From a checkpoint of a small contrastive image-text model: encoder widths [48, 96, 192], text encoder num experts 32.
Rows from block 11 of the image encoder of a small contrastive image-text model, named by matrix and row number. Rows with one number within an expert belong to one neuron, the router's apart. Each number is 128 + 32 x the weight over its row's rms, rounded and kept within 0 to 255. All counts start at 0. Numbers have three digits each. After the name is the row's rms in percent of the matrix's.
Before each expert's rows are labels from the 100 images, of 14848, where the router gives the expert most weight on average: "top examples" is what is common among them. Only what is clearly more common there than usual is listed. The data: regions of photos with short descriptions (Visual Genome). In brackets: how many of the 100, against the usual share in percent.
# router: router (encoder.blocks.11.mlp.router.weight, 8x192), inputs 0-191
# up: expert up (encoder.blocks.11.mlp.up, 8x96x192), inputs 0-191
# down: expert down (encoder.blocks.11.mlp.down, 8x192x96, transposed), outputs 0-191

# expert 4
top examples: text has "train" (53 vs 1.7); text has "red" (26 vs 4.2)
router.4 091:107104119137153105094146183126089128138080140118109193158147153062130173108122129107091126083129131182122153142144100102153144118138113167106120108149086118159128125087107146122131190127129123150146138162126176119132118148194076112171109099172120164128143041134098133106132144142045187120142144149092192206125163045174144142152157165130129144144150056120070127069164119151084099169143091116158091128138099130141159185089125083233079110103090149134105182135110101104075147119122177143107165160148130123137164123101124139094108090152085115112122158184122115094190078172140116111
up.5 088:108106091075166115169116111109139112162124118102101175045173137070140105136159161119156117108123147141119093112172104053104152131060149137102202139147147138076087068134218087124109098120130083167150125082166099135127155108127123154109106146108103160177160141157143140065150158206112101132133126119134126142189151148130149129099119140150142115146129187104131108126115108161095101124082129122105101093198124126089092059083144130206107114112124129118156130135177092122096115120095154118203176097068115141026154127196100167122131101141083094152162155066143126135137110117123139123
down.5 088:089136144155096076112097137166111138143113166168189176119104111214152149157101099118150087129104088152181155123133091160097112134131157147111145127107072138129106164136050167079135129081120179097130165212086101120057037115097063103136161118150121165118082128048100162099088116128116133136121100104141143107118160141169119136107202161124140120104149141159130188131109104116109154123216128122146123130113143167108120105175138103141106133100174129081182094129149124133135095130128094102172148151089129132131050112113128118150142110178100190149102140145189158113135137192086069150
up.6 085:103147120148126094114063143193067155123121113133167171132131146130147147051106083115121109003137116195138134158137107173131132110158135132139119104122126140144118200163077157106117183156154162122144165128142150122113087166209116056137089124134134148110112102096122120090116112121098115132138125126120080203130124068147107148133193190152127127155156123144088099080159129132075128162154194120115119118112110137148146178028130154136148102102099199121155166139169088093131139128156206111129139139077148115153103111070148081097106091126079132125146122121158160160160133145098083118
down.6 087:189136134122189128083103159115159141099116140105118164171106175092123086079156112088155155075119145140159134112191081135132138087098105137129098131127111111105150116133147079123212099110097140130165129145151175147163141044179113127143174124154116113085082116140126124142126105109158116095144123148158165173140142110147130083191103092117079174200091064148146115138157126150130146167105142119058153068133133152129119137099173072129091160113146206164133106138115127169147184159112200129092103139212140107171101169130103111128111193101103108092109082192077148140101118062138149107
up.7 034:136127102109124111049133085094123085157160110091143095086145144137107074181107113131178144141141128116139127119080149090143176158147111081165177153131183151102050154161118113131144086129149099157122126066096119129190175171075152143098145076097160107130131142161164059110078080093153120165130031135110144111148140149091064089145088106082111127119145127168132113133102104071167143129140123150113133094171172088136132097171114123168134171128129122161128091165125116149087115142140154124190141065117151083162136178136104081164168171092119134169113121109118116189079121136112150024
down.7 036:133090107159174149113134140104064088124121094117142132101121161107183114145132182195118136119141096111051091135115140135110060114167122140133093146124091131202116108112151103093092142156114200082118144155161123148084130145144197086099155079143147180133154117180118112143156170094163120145097171176179135082190064110146085061190096123110164141115122096128159096117109143162103112075177126175136170125132079101107109134103099161141151155062111150143114106145103157140153231113151147148093136169124080180175124165102162109167110151108175151157089121144129117078105131114102125178
up.8 132:138110137128139123095126162138169188100137132138096135123130154097135138049107133127104162095104110161181104116151109159157142095146138119149113104167109134141127135172153130101204094068135173132146143130119188135143125076206104096117128126136139119148098127153128145113150148163134053109147106116135171162128142086125025085146155132111125140135170104114119138099147114158113119158195160137113099025105100152122122113105161092193081140087162237109100151145133098128107134134065229161131101148149209137145072156103145103133107144133082125108113050147054128144097107124124143122
down.8 136:170107169114182182112118104110128146136154148122099081094107090068124088096135159128132141102127132146117121126132110132167141105104102122176101092113151140122094099125183142157173121090104098096105148133159203150200219076178127101128145122126115110130111132173165130182125131124172098125132118174073146106153140072094062041192095114079070177093143093124160141150133139126120126151106125126141073073113115121184130108069113056128106128137163215137138138180146089133161131138124179181083073172186145088139128169121137138116102128103129123087111075149123120141073137115137188127
up.9 091:118151135149139092106114158199054162138135140122173169124133146086139106048098126124106112030151127178150136161099119124134128108189131133110141089138105118153110177117062169100147190151103191117132165126124136128130094149216121044154079135135172152162130098139145122098147135134106106123137130139098069221128151065124098162116173190144125139133167112139093105087132138145072092152164199110144140123085119139133144167061175146121140125090098210124140156138127115105118137143177171112116162152081169131165110131088154088070079104129078119130143115135131144130165127134097087126
down.9 091:172100140119223111075090165127131130095121156123144154153111158105165101081159139104168164101120169135141144132170110138177135087089083125114103103117098138142121113163156112126174073059064137136133128130149167135146143066197120132130153090154119111090117117147156128109125106126136109090139125130151175162148134124168111063161117116123087170166142072148147116124166115162130156156128163137066155078105145153107141132073134058153069180097172237109148089160165118184101194151118204150123092147182135115151093185130104111125124144114091098070104083163100149152099150100100162102
up.10 118:109123110162141126080120136112132139116117148108153129119118137088143052063157096159126120110113147156149114164144131144197142095107118146129131146161120093101134082117112124158122142004112135140115161127117170126135141072117089157117144105160110172183105143113147087098097114126080163136098120099157115130164165118136145188136110148121145166121142088056176113147132110130166148147156139105097080153105119146120153112126152058196075255078194171121145159138081157117102151079142164119123104141135219151127093117117135125082122151070149124115124185146084128127055156132065088101
down.10 115:128145150114199106101120117100156096143182098118182138161146116100129151123175150159113114084083139110138068156143086105137117141118162116122092122123149196122096140172145108146163136148100148127125098189161115113139127159167180135156126139084113084178162143141163150098184195153110068099160165160087138134098156137154112087112156174140119081119092098118136118140156102130121000136080118113111126130081093142121095145040113132121148104130117211115125092099169089114126109129119179179128125091089122111090140162129166122135134076186056099070154086128182090088188131153139157124
up.11 092:115125140133146107131107148182057141128142141136145168125137130093129098074105125126106142038140129176149140152109132143119132105200131124118119091125109121155116162134065143132138181177120211121138144124146160125130105162230145029144038129124185136140138104123121136087144146105117097119143141147100048189122125064126104156118161195124123120123171111147089110095134158134081080158130205118146119116092101143141123183070167151097120101084096211118137161120126114109138118145154181161110154139082155135152106148066156086056096103121067136124144104148135147134161133127135080124
down.11 093:182127153158186135082109176133132138112132160109151171149111129101142128068158095117169157088113176145145135122163082127162137111076099116155116104134079122131132095157162099119205085075097152101115123160148154108168163049176099113111194110180127101104095109152148123119116101116136127099120139145156190176153144125167113085179121132129065142167138074114141139129169094155109171173119129151066128083142136168127169119090136078156087184093171198119150092161164112162088155146089197124092073143182136126142110192107092126146115160098126090055105088170098146138089144104086155106
up.12 113:200097089134111122021089114148163128102120128115146194122130124129119144178126068140123202129158139155153179160166131127084136055118171154156119133053125147099150139132035063139091180033079122123127142110127165117150116127159118179135177110161107152104112144202140098140041088092079139097109128114120117104150137133178170160170128130104113125149104114147160190150171151101139157185097117117086118118152136105063138138147163102173097139120133086147141145145137135131106149114138153135125122142116135104137156114128071120055103118128096129121188175125142143128107180117109080101
down.12 117:163187094131200090099085163144113174058145086166133148197132191118086123085130153104139178113155125138100119095162124131137126112139088114119124155122103134186148106148129079189160127169121162149170095104186156137145117121198190130144117169086133012084147105138116111134136127137121078115201164146183098152118099126140086112148125094148100109189075097088096100073127148099176093127110181124104117145083153169107149154075170155117128114157129180121127123108152141139120167173092165117114145089154112115184121151134101110151173160073082099117119105143082117149145091077134116109
up.13 110:095158114094066104131168116071055090115167137128119167129173124115116077191107160159091096144129177117118136135135158117147108175131134132116118096130125151122097051116131170152140171155089150134126117143114143124165149150110145116190138118114198125204171153085169143096130144123092104103135140086150158149113158117118111174082177175140139101063177087168137169094090126056100091113136042140153087158114125094087136158109119151182120138124069122147128109128103172132118043120133153178152176123100172146095070146159100130053128111192178109159134178146158091097155104156134114114
down.13 106:098125106145203124109098156116183107148068120091184201148144128128166216140148079093166147090117141092086170107179146126121147092098137136079131140128096126108104121115069119114127149144098118141154072181127078080167085111179085145129143131148096148083111098124107134076094115134077165157127126120043153128073139161156207114139153101189134128217078163084084117079201101167116144162078133125074141150201146145090143152118133145124061136123132106104119101124136108123129167134140084083151154103114085167114105133142122133140093132128150107096089150113165129115158114170122105151
up.14 110:119120135181150119097065168173133194117095148125153180156142181128148139027128084099119111057131121192183147158121100190140133102125123152109122118169091112157148153154088132091106146116153206118137151143110159111106090088199089058120143132154123152123127088109133148130138135161086121129124132146102112191124149058167110148183162116143147126189161097124114113108173105162118127169185221101097111123091110152147151132079121085177097128067155189113128180120163095111087155106120165100104120158120155131155123098085144109084114137087075144085121121169101142126131116141059115121
down.14 109:196123148088171125073082134104155161108134121146117114144109159095103093106169104123135159087143120120129091124180105144168180115138121101160129109078124115109121122155165086115203113107102140157169119171103157174173155074176106127135137094152122124088108125166145112128105104072148123120176132147132161131185130106155103050156095116097044143155085079125129131135162172117111149129086113139082148067131142135094124134089170075160112148139146226150104093150133134189094176137103240171088103141193156098147116180126121098133116121108095091102121087162119125191113136065146134094
up.15 082:082117133133160108123123134103160170147167158142083122081126121137064160135130193138105184171098136202122153082174104154149135111158155081116108138130136103121160098096155168146128184075136145121104146120149147157182166107154098133163116187084167102165032140111129137149073139143112109126152123084127174114139144125114083147166140110179038129093104178103118160094056129098072109095150110163192092103122149154148078090140159156188055152139116169122128125135100160206160127132128143143125178113136157143155058153108134165148135126195112103139111061112115091134093104107139100136
down.15 087:136136120148139155187180121120182081184094115143119086125130131114121155140081150113111105072155113112080168115126180109082164169149104098113146115136163069127120102052181132114128177202164078157141099112107118139129133144121115128116072135125132145123145059113121084198111116104176164177156131132082140116163098127097143077134090130143091169134128133085111077114147176137139154072113084115196202139196117122154101170158085145076106065185091110128125161115093124151154091111150089099148126124161080170128165148126102099123118108085178149154079167139135077160150098091205139114

# expert 7
top examples: text has "wall" (27 vs 2.2)
router.7 087:132137129137101155140208129174115123148144154118113109156055130119164137174075149107147102184096111147081152135173104178159123144141100159145099147082120099146090171115105148120115149079134148128078162165181148128145162118129093078088170096154153156106041132169100136132122092136132106133075157074149100108092159083103115137141120121110133158088153137157174147092109120091134158174134093146139074106057079151141172074177092165145151145107179133094126094132080101146138168127097137154119113166132117044185060115144158158183162174105145199132162195139125137119074160142100118184
up.0 038:066119083120121084071113109148130083095113126180181123101157199123083119119137101114139152067134148082147140108102157131131168103118155120111151104099139104088126134194110058116179097124095147135153110126120131189102096146099138092159127174109124077150119128113160101121076114069148163095179062151118126146132093108133107140093108127138083075166086138105184128140159170118121133171156192189142175124128185154114129195102115180110115142156084075193102122137196147183107108085085151155144111095107154121152143167159103058091134084117156141147117112116104078155133123095141147039
down.0 038:119196084173136126095109130121143038107155125137209188069151174109101078133091100130141202146168124128139143141153137118138177090117174090156106127114133132150146153146093113166078217099124138109203105119112118155129129097069114151107086075119188110109130130107178140138136105083175123082155118094136131114124099144115099154148170163104138120166141131128188119110129149088095085104078061144126128170126158139162081116138097117138143105094089058117113165088114170141123120132101098157147078152123135078085128057107150096134122098138066143129146155162050153137093138087156077163
up.1 133:121119132134024128153151099098113114097081108177123111112129121104154125152172173159079115169113137050124082127041142172105142189141050138121137143203121149129088111146142104165146120112137079120110114126125125140132156139076114132092155140145093095150152087067188112103164130142175158142143134173129151131130148123166129168073085054105163140114126109126176154249180077175140160090157141175141120167139128134176094138144104108095158152152182078162093136131144102118147134083138096141118079124123157129112164135149139115127133095098192196128146097148101102122128174141082125119
down.1 132:112115092162124167103152124153084141107157143140122127114083125100129048105131156141139163224126135223138076096127102183174095116137085118152130141133127100129161103128101157188124099063143143097063186037134150139145175088108170138134127121156151101164068135137134101122081104138134136118117088117119095116160196129138087216136110110096123155077158128123156155167070100115151170127152142114131076136084120141146161081112147066158126172110215110112129110154104097133139109100130137124123101117147186096144097146100121178137172158093159163137131161146109096127090147134035102123
up.2 127:116139114127087143140158147118131111162133143117101160135126137112125117162047129086146163165176140114058127146224149140135143152123149138124134114062111105109131117141092131080141085103101191135127139129112143143119145069200112096189106088150183157137076140147129151078068098092134150114117138031100085123139165160115103154108134152143118163146145135127136138050104173058142148149149103145097132060142109128058154119151111138184113167109092100126094113078070107144063131161105135121164209134093146124159083137149119128106118150139138122162133217125091124142104060123204134122
down.2 130:110176085104084053121107156081149178097108094111115121164165164173074140124076103093146083111158107120103161108154188069129137171161145098110171069121116099131143127152139124089158118176116144183191105175096108152121071119144117084161104117116155173124142144105129153154124128095106104103137147096165167140095113108154132069149175156174085121167126111118111087054127180083137140106176100143137152063164129151091149116152167169135126114133065170154108112090135153144082100177101155124154184140152096161153103120112105065150149151150112093174065123151140131166166058121200111090
up.3 120:112126125093147152149134159066167103176085108117129114116217105128127116119147165172132136108092161115150159121090108137141142211130137116120133063180155181163114106112135129022115077185170156133108079146125131124210162123145095096145166193095146104179190128120167127192174176160139102092128134123138145179102086097130092062133160088181152084115109112137125100110130111165161144111114146142111135131120125101136144112105150081142128165114097117140107078083134197161079068113104095155165185078139147122126096092157098113050100124118109120117111124170088118118152077131119166113
down.3 125:193111104147146115118149095189146183111168170118093086141072137077116085143111156097103158147211067162139076155132098132150106134145127148172130088093145080076145089134166148161113116104171176145145149067096154138124156107165173097141050104136104127104116148166101161147124115071151101174167145136139080063183088130162067104139098159071076165092131113152079103146127218127121088134128139139143139089134168106103107142110140133127149134142106135106081104145093130123160152177156170155093117173141155133120149207111133151144137130120114164185166120122080109180087140061155135105
up.4 045:176187095159132142164112145107135098133104119149123202087147141078127124124112139102147190143195106081150184137166130119112183115131168105115123133085156143120099127121094089061138082176104152184173096147049119165122119121129116108174115112117111175122152150129156153151138053079180094117145172114059073149115111126145144113099139129148123149123151119154101126088150175123121161144078159151049220124163087149081162155131122124131142095120149049174134146124164085114109119169132088096201140126066112124137085154121066122110089108142139134201141171107110103166107090116161142130
down.4 047:152124153128095142158146132128118132134121164073150143137107122204130096060150113167148085124128107114163143141162146101116119171129102131125130078113137127154162146034118197127035167116212120105124182091198168140114147168078114138098153121148132177174128122076154102166146102106128136160077169149116147120158059109080132157136103140078169126094112072183113142182194118131143133082160097134147141140126077059160132170171113121084140109158135095117131129125058159107142145100161116140119115104153098164150101090128179122093185123103158215165124119159116187097113150149112127129
up.5 097:152139126161095104122143095169140124094174153131145158142124155136175186119093172070146101109168105117093090154124124081069137156122136135166126130100120115109091111231140078197178092131050099126167104140135131139088090088130089060095136105125122069082092130138103158052133108133198063171183133080132135106134103195133122116094132157147081123183123164087159164109127152069096137156138174118164100079128115153104122116115140187064179085118132159125134109119207058127154159198121163111152148124118135116100096154131133112153130119122129147135140098078094144150139146115148142140
down.5 093:104104169122147174121154114169139125177105166060169144118125114156147146122098042130154142099123135152114170171182102099142131090138131176164116063094119163081133168094084138058133083100121165090123172131103113126141112115165107131099166064157123198133061179155109161125102114112082167084045113134047125115164150117088173110170152174096129130137177104140130095088137142125087142199128087079080159116189123108113178152120118087157073168102100146109139140113097077121096118138129130133134147167104150158142093127100141135126091150095078125085107169136133213130098142158149129138
up.6 038:042156103118106087123142177115154166071084106147185124178145181198101182053115096149117122114070158159113179119139110189086134146064079143137125149165114148138176124175133142144124096136171145128142128146133134122118123154120123140088152214110167069112094074142136141116083110135115070120069133091185132140093147132106162133120183138180175143177106134138130091073126100099185162134191144151083123130121173156158171102139095116145147150158106165138149122132072112072146125118088133127105140145155083117122076129156149113144155161053192129103135143192136118123132092159137085119
down.6 042:141144131144095081136134082110108154123150143135104118106137100115188084145208186180113092137110146092148076107105137167129128155218143090110095171124084092174128087107048101153133154141110131203079133131102148183168108107145087098163115112157172164212130100103130115048147093124181120097171082130144099156126149125129122137125132109139130153061169132119150156161154108182130151112165129107113127140085123176138106082124200112125152117125144109138147152123126161114086132142186138134154074099135165160095030142100142151143150186126141119185103093079152130078126141100109112064
up.7 097:102213093151102078064093133179134195105089106143199133159145157124133124107106134079164159136133094145064076100131104156126141128104086164082145120146108116149133146213090114126150101110106095145152120160092077166129093084102126104095160181146115049096125068063174099121097112151173141141161116132085085163108114140132141139103169173168112106191129138104119136113160126140183153144154218113106122174105125195151132143103094173111172135113164169134125094090198095089120119140134194130109121124130133134131059099134152063134143111073120137091139163135145112134131130140106088146
down.7 094:026133122152096134156124175065090125149079089152136156106181138155118151145085099121104091180116164172140179069109131156183125173134079092060143134119088119181133120115084134093136152142149115160125145132096100170103091146072087137123147159128175157193116096052179105122107103137097187159108121112134177192112191109108134231157148120165152131116136138160161125134116079146141144107174139137155154135099128141125138140139151163152142128152130088160149130101124112164082123070078156146140171079122155126164082110093126143114142126113123131212072148162121128166136072147114064127
up.8 156:176138117104083072147099101178130172086140120159075140118115139146123161130105142097104198113178087142161133086089099112109098120093136115138123150130142124144098135136151110163146180118125100139159151118162122138115085193128162140090158193101100081076125091129134133132090071110100058097158127198156137131131062124114109158140120096119090101155101186157091156173100162136101070154083146171151094105110156133169082124114158218113166047159119132134132154174177128141162154198101164150108109091122104089118149110147155149167138092128049146164164035087129145135113164101114117142
down.8 151:094086132181117159177166134122101070171149162071110125127109108123166112163137120163125126156097157143091155153143126096107074097151155142129082137123179156101171113079099191133067138108139149087062143073172116085133161150081134163156103080148132153171124180152109144151115159169100179156055167086094090095125152123086160170149133133138169145088185131137147115078090122106098131135131103071135116163119063083120143120151099149146129122111138023072146161097112114088103076105168103090130166153104125170158157107097105176101107170141166113110118202117139151090107109184143137160
up.9 129:127143126111122136098151142124126123116151123162132130141114135045120129146105110111117079110162148054124104131101144152110147145117077129143131059115086129156034138176062123117210116108118193144148201178074128161070123113193084084114090092157143176124086111093141127138146030032132170127140114151120052142141124099100104145096060135099102147115146077111157099144150140122157122158106126166106150114111144168106139148145105132183135145114134126154107139160102094145114149150059125161117086170147207086169110145151121113091146117079139185150098154151091109148094154106153101113
down.9 140:130158125102072115084109065144133140143140100152092123098127106155073127157079085154112164118163129151123175145160159088143116130136159073166137104057167119065094160107101130109208152094127112147102193132111120188104148150120124155112102103120154190142078166140149119175083075071064126077106087113160148095170118137099118129185129150104087116099102146178147158143102193051100124148139044160129100116157164116122094152176171157158139125129052139180132131173119131177134099133110166180141129146133139075145108132151112149125137100146113137185119131077161133182105133073175113109
up.10 027:104161126099098139109098132146119098091119126218115130152081189108076167162105123154083090111136107102129142089139156088128188083092153081122195113137125104156121117205091077092155131174129104195147125124133095103160169141182134096095109160098095159106123107089141112212151107082111110090128117105091101131124121130150134140086069137162086085159098170119180117142121142107168139117103146135089176157111172098114111154113149095138099129155110124111059151166139122205105120086134099200178078112090141112066156151119106117154119099108148124161122116149135083188174096069101060101
down.10 036:148163145200076142070121152114153164134167095106087126150153146160156161073123141128138120076123131140181115132168176095102174119109100123176178115161071126160229186191116177130112156101139116131145126101168062116117144151089095158172119113106136102115086166176110151200126136097125150097117141126143114128135230102159118166102129127144080087151127105113091159070146105113169100162131088139167141152133163139173204117125096139142145155157130121133067131123126088100085167172110143114136139152154123138109098066154157053126118115135118146115143129086180181117163125090072148071

# expert 3
top examples: text has "man" (27 vs 8.2)
router.3 103:104123137100103063171109146100096119139127095150085116143160183103130071078080127159101068117131117128135143116112170090112108175095127116110127121152143138144182121103173119087138106167131126188138098118162088170105141145103143159154137191043137115159158148098204123081139163145107072092105157169188100158126096103076152108109145089180155139089155055165092057083061155145104114122124142136112206134122119142067114180119153176130158108114068161164147116104120147110082094140133148128182165119067150199139114188182109139121120119115152112157118140118073140105126109098123163120
up.5 034:114100096111080199048073099143123188147128089156113123128119071101103081156138160147068219180123110117137133079116140208201112142151097090112151104057142162138071134120082076142205122075154107136126144153119085142146113109202160146117137130143158131116050080121161080130069091105138146097146067160109138147149136111115090151122133123115131151095130173169131182183124089122125123100137145165136147121109120151075168113141119130095122165112152130101154144114134107135116142128130127172153158087118108066187154150181134122098143127151142146194146177160159080120116145119091135090
down.5 036:169108144119093112159165125158134174132163152122112096164156114061171101142154093095111160185157104131150122159168145171099113128116150148196122150130105160106150131189127134158119110167090133204095132114159097145134096012113184132137064095135126094130169126140141203093171104153152106119097138116134137113102103170109144106137094167134204098118117158153144153100200137170075071104103174111119202133137134056107095137173151129129116129086147068099119137162139116111110168146092131113113106135132130186139141077156178150140165124183139097119137117161127147067055109129070154162
up.6 104:134125108105130163130129066130112063156195127117149198081129102126098079159100081164101122137126157108207125155204092124115141174115155106169178120033136173049086121125104096066173093106123184184119137090108112160116170164133137160142152114110151193159116154156155133112137127114113138060105119097142138109186168163115120153099099113106143090101114093164165130139108132122108126130103086145085156124126119100078105137080136105178156140083119133170159084137106165198129063118132159177167149103098164116122100128137095122071134110123093153160183190108117128131152142097090101087
down.6 101:128122138095122134114151122109164117141078165105149095148174147090129190178102117077137108128135140042097123067122136106150167182138111153097150070119119101167090115157190128083163120155086076132152056234122111094141123108140107129125119101124116195086152075147101178126186174133178154117116137141126161149072117126125155071083108167201112164167127137097133149069148130165121145133096090148127127079179141137092120105135045148114147085103109169086121099117158101142093144172093144115165128146158063096127161141141114134158135119156126112145080115129148102098156070187176161146
up.7 110:166075123126166128147211069129130040147178108152152225055153116070160112158107162126102120089132143125140082124137083114088128132151152086140180132072144165082072103120096083105147079135086128181130131058123104134112169150130139153109124153080135190130136126174134115093150141130158120138169100137095160127213158150149136152066082094101147087138111137159160148156129119188092116137055140122136153086129135111080082139104168121119164128093126120160169100147154106157168095140172146129172160091079130142098139177131095148092108075095108159145170130097123134116187145128136122126
down.7 113:154089146082169170102130079130162104164151140097119119134134105109145157189124102094142171118121162078076144140180122083196115129094185139136147116093190134131088162150168104136144111105074038133113118148173095124187143121145127165107128069144116176100122165189114156110118117146120154065076127093101157107134145160100159049154099155159097132158107154092149150080107134068079139183076049104098071088175130107106155106139102161122124108114111157114157133123145089101137128144099140127149155144113053087107149144150122179165099121160114074119134158060193144121149110134159170154
up.8 107:164097161162144133127173103192112143082208182139130144097064090121126143110089165134145160126112137168147094142139118135166097109169161136207100118092094105096114133100099150176159136056103118069109138110165170101212158107163165142109143134118140079100100175178111100098095155165130096084147108115136121117152092164145068167138154096110099145131118158147128162157151142115110111115124113118115032152111104106124144139080185144108093172137131146098126119173089157092215111153130166132122131101118148137126049180095167162129110094132165135132184100060116121096130213144095128138
down.8 109:115132187139109115142095135101110109139156148164130145149118134112182108103169112189064106132086154121186127161086091146101095132120109109131094104116097197148097151194109082117182127101129119099080144158135156169121127161129118102118160105155126103171118141077170152086168134091148133098107144183128161151152193091157116147095108136086128123076153099135169184208136085134099083128130116161137139104065066129151117173133132103106158132129151143159149155129167100154141114054096150219074049148150166091152178125099158115072087102172105156105119071185147113102139177145073122130
up.9 119:174089121136096125130167095140073068149204149142109111101082137075110074190104160103104129151157151106126109148153107096112119163178130120214155080075146097054117110113109129099186113103133140159094147099091137158162205095163140119176095078126155126109109141161124120104119128099186135122166099119155079121200126149148095147093092157090079150078111108148125164149080151116119135104118124152146128092150164120095125140157158106114134158163103110138104067146073159157175059169147162174128113125112163136130123187130099121065100103113177133211156130125085074144088168121149129086
down.9 123:142106121093140075148116108119154159109135132137077153144140163069161155131142100129133140122106145096134077116086077105172092123019123176112155090144124138148093128192200107078130096119095084134105139164160108134117119096124135162113141127161080171118148108144130153123160107161108104082124133167225188174126151114120138102127083159151142078127177165129158153127119136138121095173104115172112080075131122159116125094118110161149142134098125102091141118136215040110083157117061175162143103157117096064093164139204112210148145109190084117112163123147162130113100133122145168137
up.10 103:106124134100096188139100120116044079183160121109142161123124091145150070174065100167145137153126155105116191148196157101161119151139152110142094133034159190085120151114089146139146126105091123132116141140152107131113132156127147154194115050127130166154087185128159169089100123092084123086065136088107114113124143109132152153154160162115188178091173078172150135114084158082088135190117092121119139142125086131075178177105100120183126129095080114145153103111122076125102110105159159151155170116085127122114111117120095122125088127143164119137156245114172138117128131151129130149
down.10 096:133109134135180144152182173143159117125126167078165129157148111062142164131149181104161120113128114078114105103132167142126140135136122152126123064158094113139104140125111136156097143172090106163174074113149115084187119103191134125123105121138090103058196086124082148115197188152167131135142198137035071135090094128107152088098132105172160157172109124117074137116187104175158109109095172085130143172152115148117140162094056133100123082145126137092103118097105144058129134145165079084149145121132076174131154132151094147125102101101175112093146139143134096084148087160124189192
up.11 136:174170107133139133125130138219135166081109120139128143134060090115073133090112111076119160090198063112142125166142137155096118119175125141158116141089112101139123159128110155124110138144192202136196134127112166120119117159197162112126063139120120102075142127157089103148122127043116125131177132169124080146121069115138095173103114115072158122131107092120088093160178185150207125121119202130105167186115139129172131182084129135102123127149093117129072136124072154098178157172146102136094090139103148150158129103141131067105115105052112147134185125140109094138149155085130105130
down.11 142:160124106120144118108123116189164157118155180162127106119072165114145121117115187081139121167137046147181063088091094166159088173107120168175111079177079103125136120135095182167101100093132162121157130126120123097167142079137157061134151149101072058089130092109120150127144128153124079146140130168130137122093105124144090093111176112132097126134159125181071157172117127215153104104172175157155096109127145129126134076091106115115116143097153128087140080182129114102186139175118128116130078156138124149073129187142107113137147103136128203101216111150138073096102156145082172149
up.12 099:138089089147202115118164076138171067187175058142148136078160157113121095125161176145099113097112118162124087140127073117064152115130148093142162140104158153083116118120116100082139096124152134194106146057107081157089144131130107175144140159103125178158136148134142043105121133131159147166185119102129139119192138128188101172124060101100139045104055133121177130159127095167103147157115139113115145100132133149080093137116178115135166163103171076157145096142129131213153088112168144134118154098129167122139159151116091115077159096093095178154143137114102124144182140106114113080
down.12 099:111124115075145131080094137084164133133084116110108115166175132105096202141131047123128174130100177084072133119148165069169119101100143152110150120084172125161123184187195137095147122144086065138131133159144094147151080106136116124122135089158121168110119113145137122092128146118121169110105151078127173156135153118100159052129089180188132093155115122089141107097122160079102159164084090107109132073175129137099162127170099171156116115126105195139113173094150108126062157104076133143141144156109085093136190107146099172126142129140101052140072182109187105148145083119185158128
up.13 107:167149137127154120128189070185165155095167153156111136114089082118096131139062176135140131184126092117188106085079155143160132155119139171191114050109129118086055107131113173173108153127103149119108120111123090106154166125162168150079145172087123131124144098157140128121129136129113094074134099199107122091130126114137099126108170133101074131139122138214113133214155108163153123115137100181146106132141131142089094117097109127131141158160107146127114088183103147082196107137089141167105077119123119116104122189149131142126123045150143189127213100122180075085115181145106154153
down.13 103:189068175108128145137124104134126142148119113150089095110098095079162166139183136108106179100146121055141135146085121130060126081075112124146086162149135151144110141146187068151136153128142070089095107124172164125129155151161130130088110142141073116083138126162096151131150139120185104115156140186109116127172119151143132096139035116104094131125064158092153126198131139133090113113077123144132104114092148130187050162163127152060146081173146107133127159161153104138178189150148090160086092130165087103141210140124183153116094075151090149125136067111122115110127170096143172152
up.14 113:131128149101089140153185088116093136145135079161080154078151091079113084133137141142076119143138117107147087122119131110125159233118108110106141135067130152081069069128130103080174121152139115184116131106142141177116149155122123174140111124097147202141138099117176126117133141120124118110145132204129195156154144108144152166114111068116156122083156114164136112171139133164129122121123096141155127094101108128101063152044136157134171112126084147212124127104172089157136084098114225190157124080103150129144120136139121122071093044116131184205155133144104109124186129121120117106
down.14 114:185071131088112162091114073159122130108153151089094084112115109118172156216143155081171142129153087120094110120109092083101121159123183179145134139130128100098096096163176128114136147124112107106171087154174121088131104089170111122147122080161112188079117129182041175150103144142169116153120143106135132085108113187150089046150126150150104164152096166063132173072121165126107160103101089132122088076162142121127130084165108169065146112119140132063136136133174107136142164201136115098121163144138067092135147101145107162170153134147105114105163156093181133112150099148162171177
up.15 103:168142124109049113101070121149103214111074097146085095115085146126132095117146115093119106145138137105118128123096164184175123175093043175141113128154126152141121135147124120169120141112171110117121153156127133130121110106089116155083163135176050101062105092084146120194113055102139158117131143182169125140110103053129139108177124110094130137098185133133112107154159117104186193191137136160088098141124144133182167123160074107141115137116161119134110196139166113095137185122088111151100035155167123081121149120215159157151108139103151153126118152155139112134094164110087130111
down.15 106:115172080110168141118170158165160138145109145106138147175137178146121142135053130117171092188150077169118116094163126094211129137156150171104170085100104075131155144105124147142081120148088131200180125151118087124098100110152150142138103123130122166098160096137111155092117150120053100121082127121119146129072098108155136095122182191162143127159151117170071107074119151151140093169164132107127126081160121126065182102079163174192137126092082179117127046092089104146096127173076193100156155124094095168100114128132121140212156148141124112099132171132155144151141092152127130158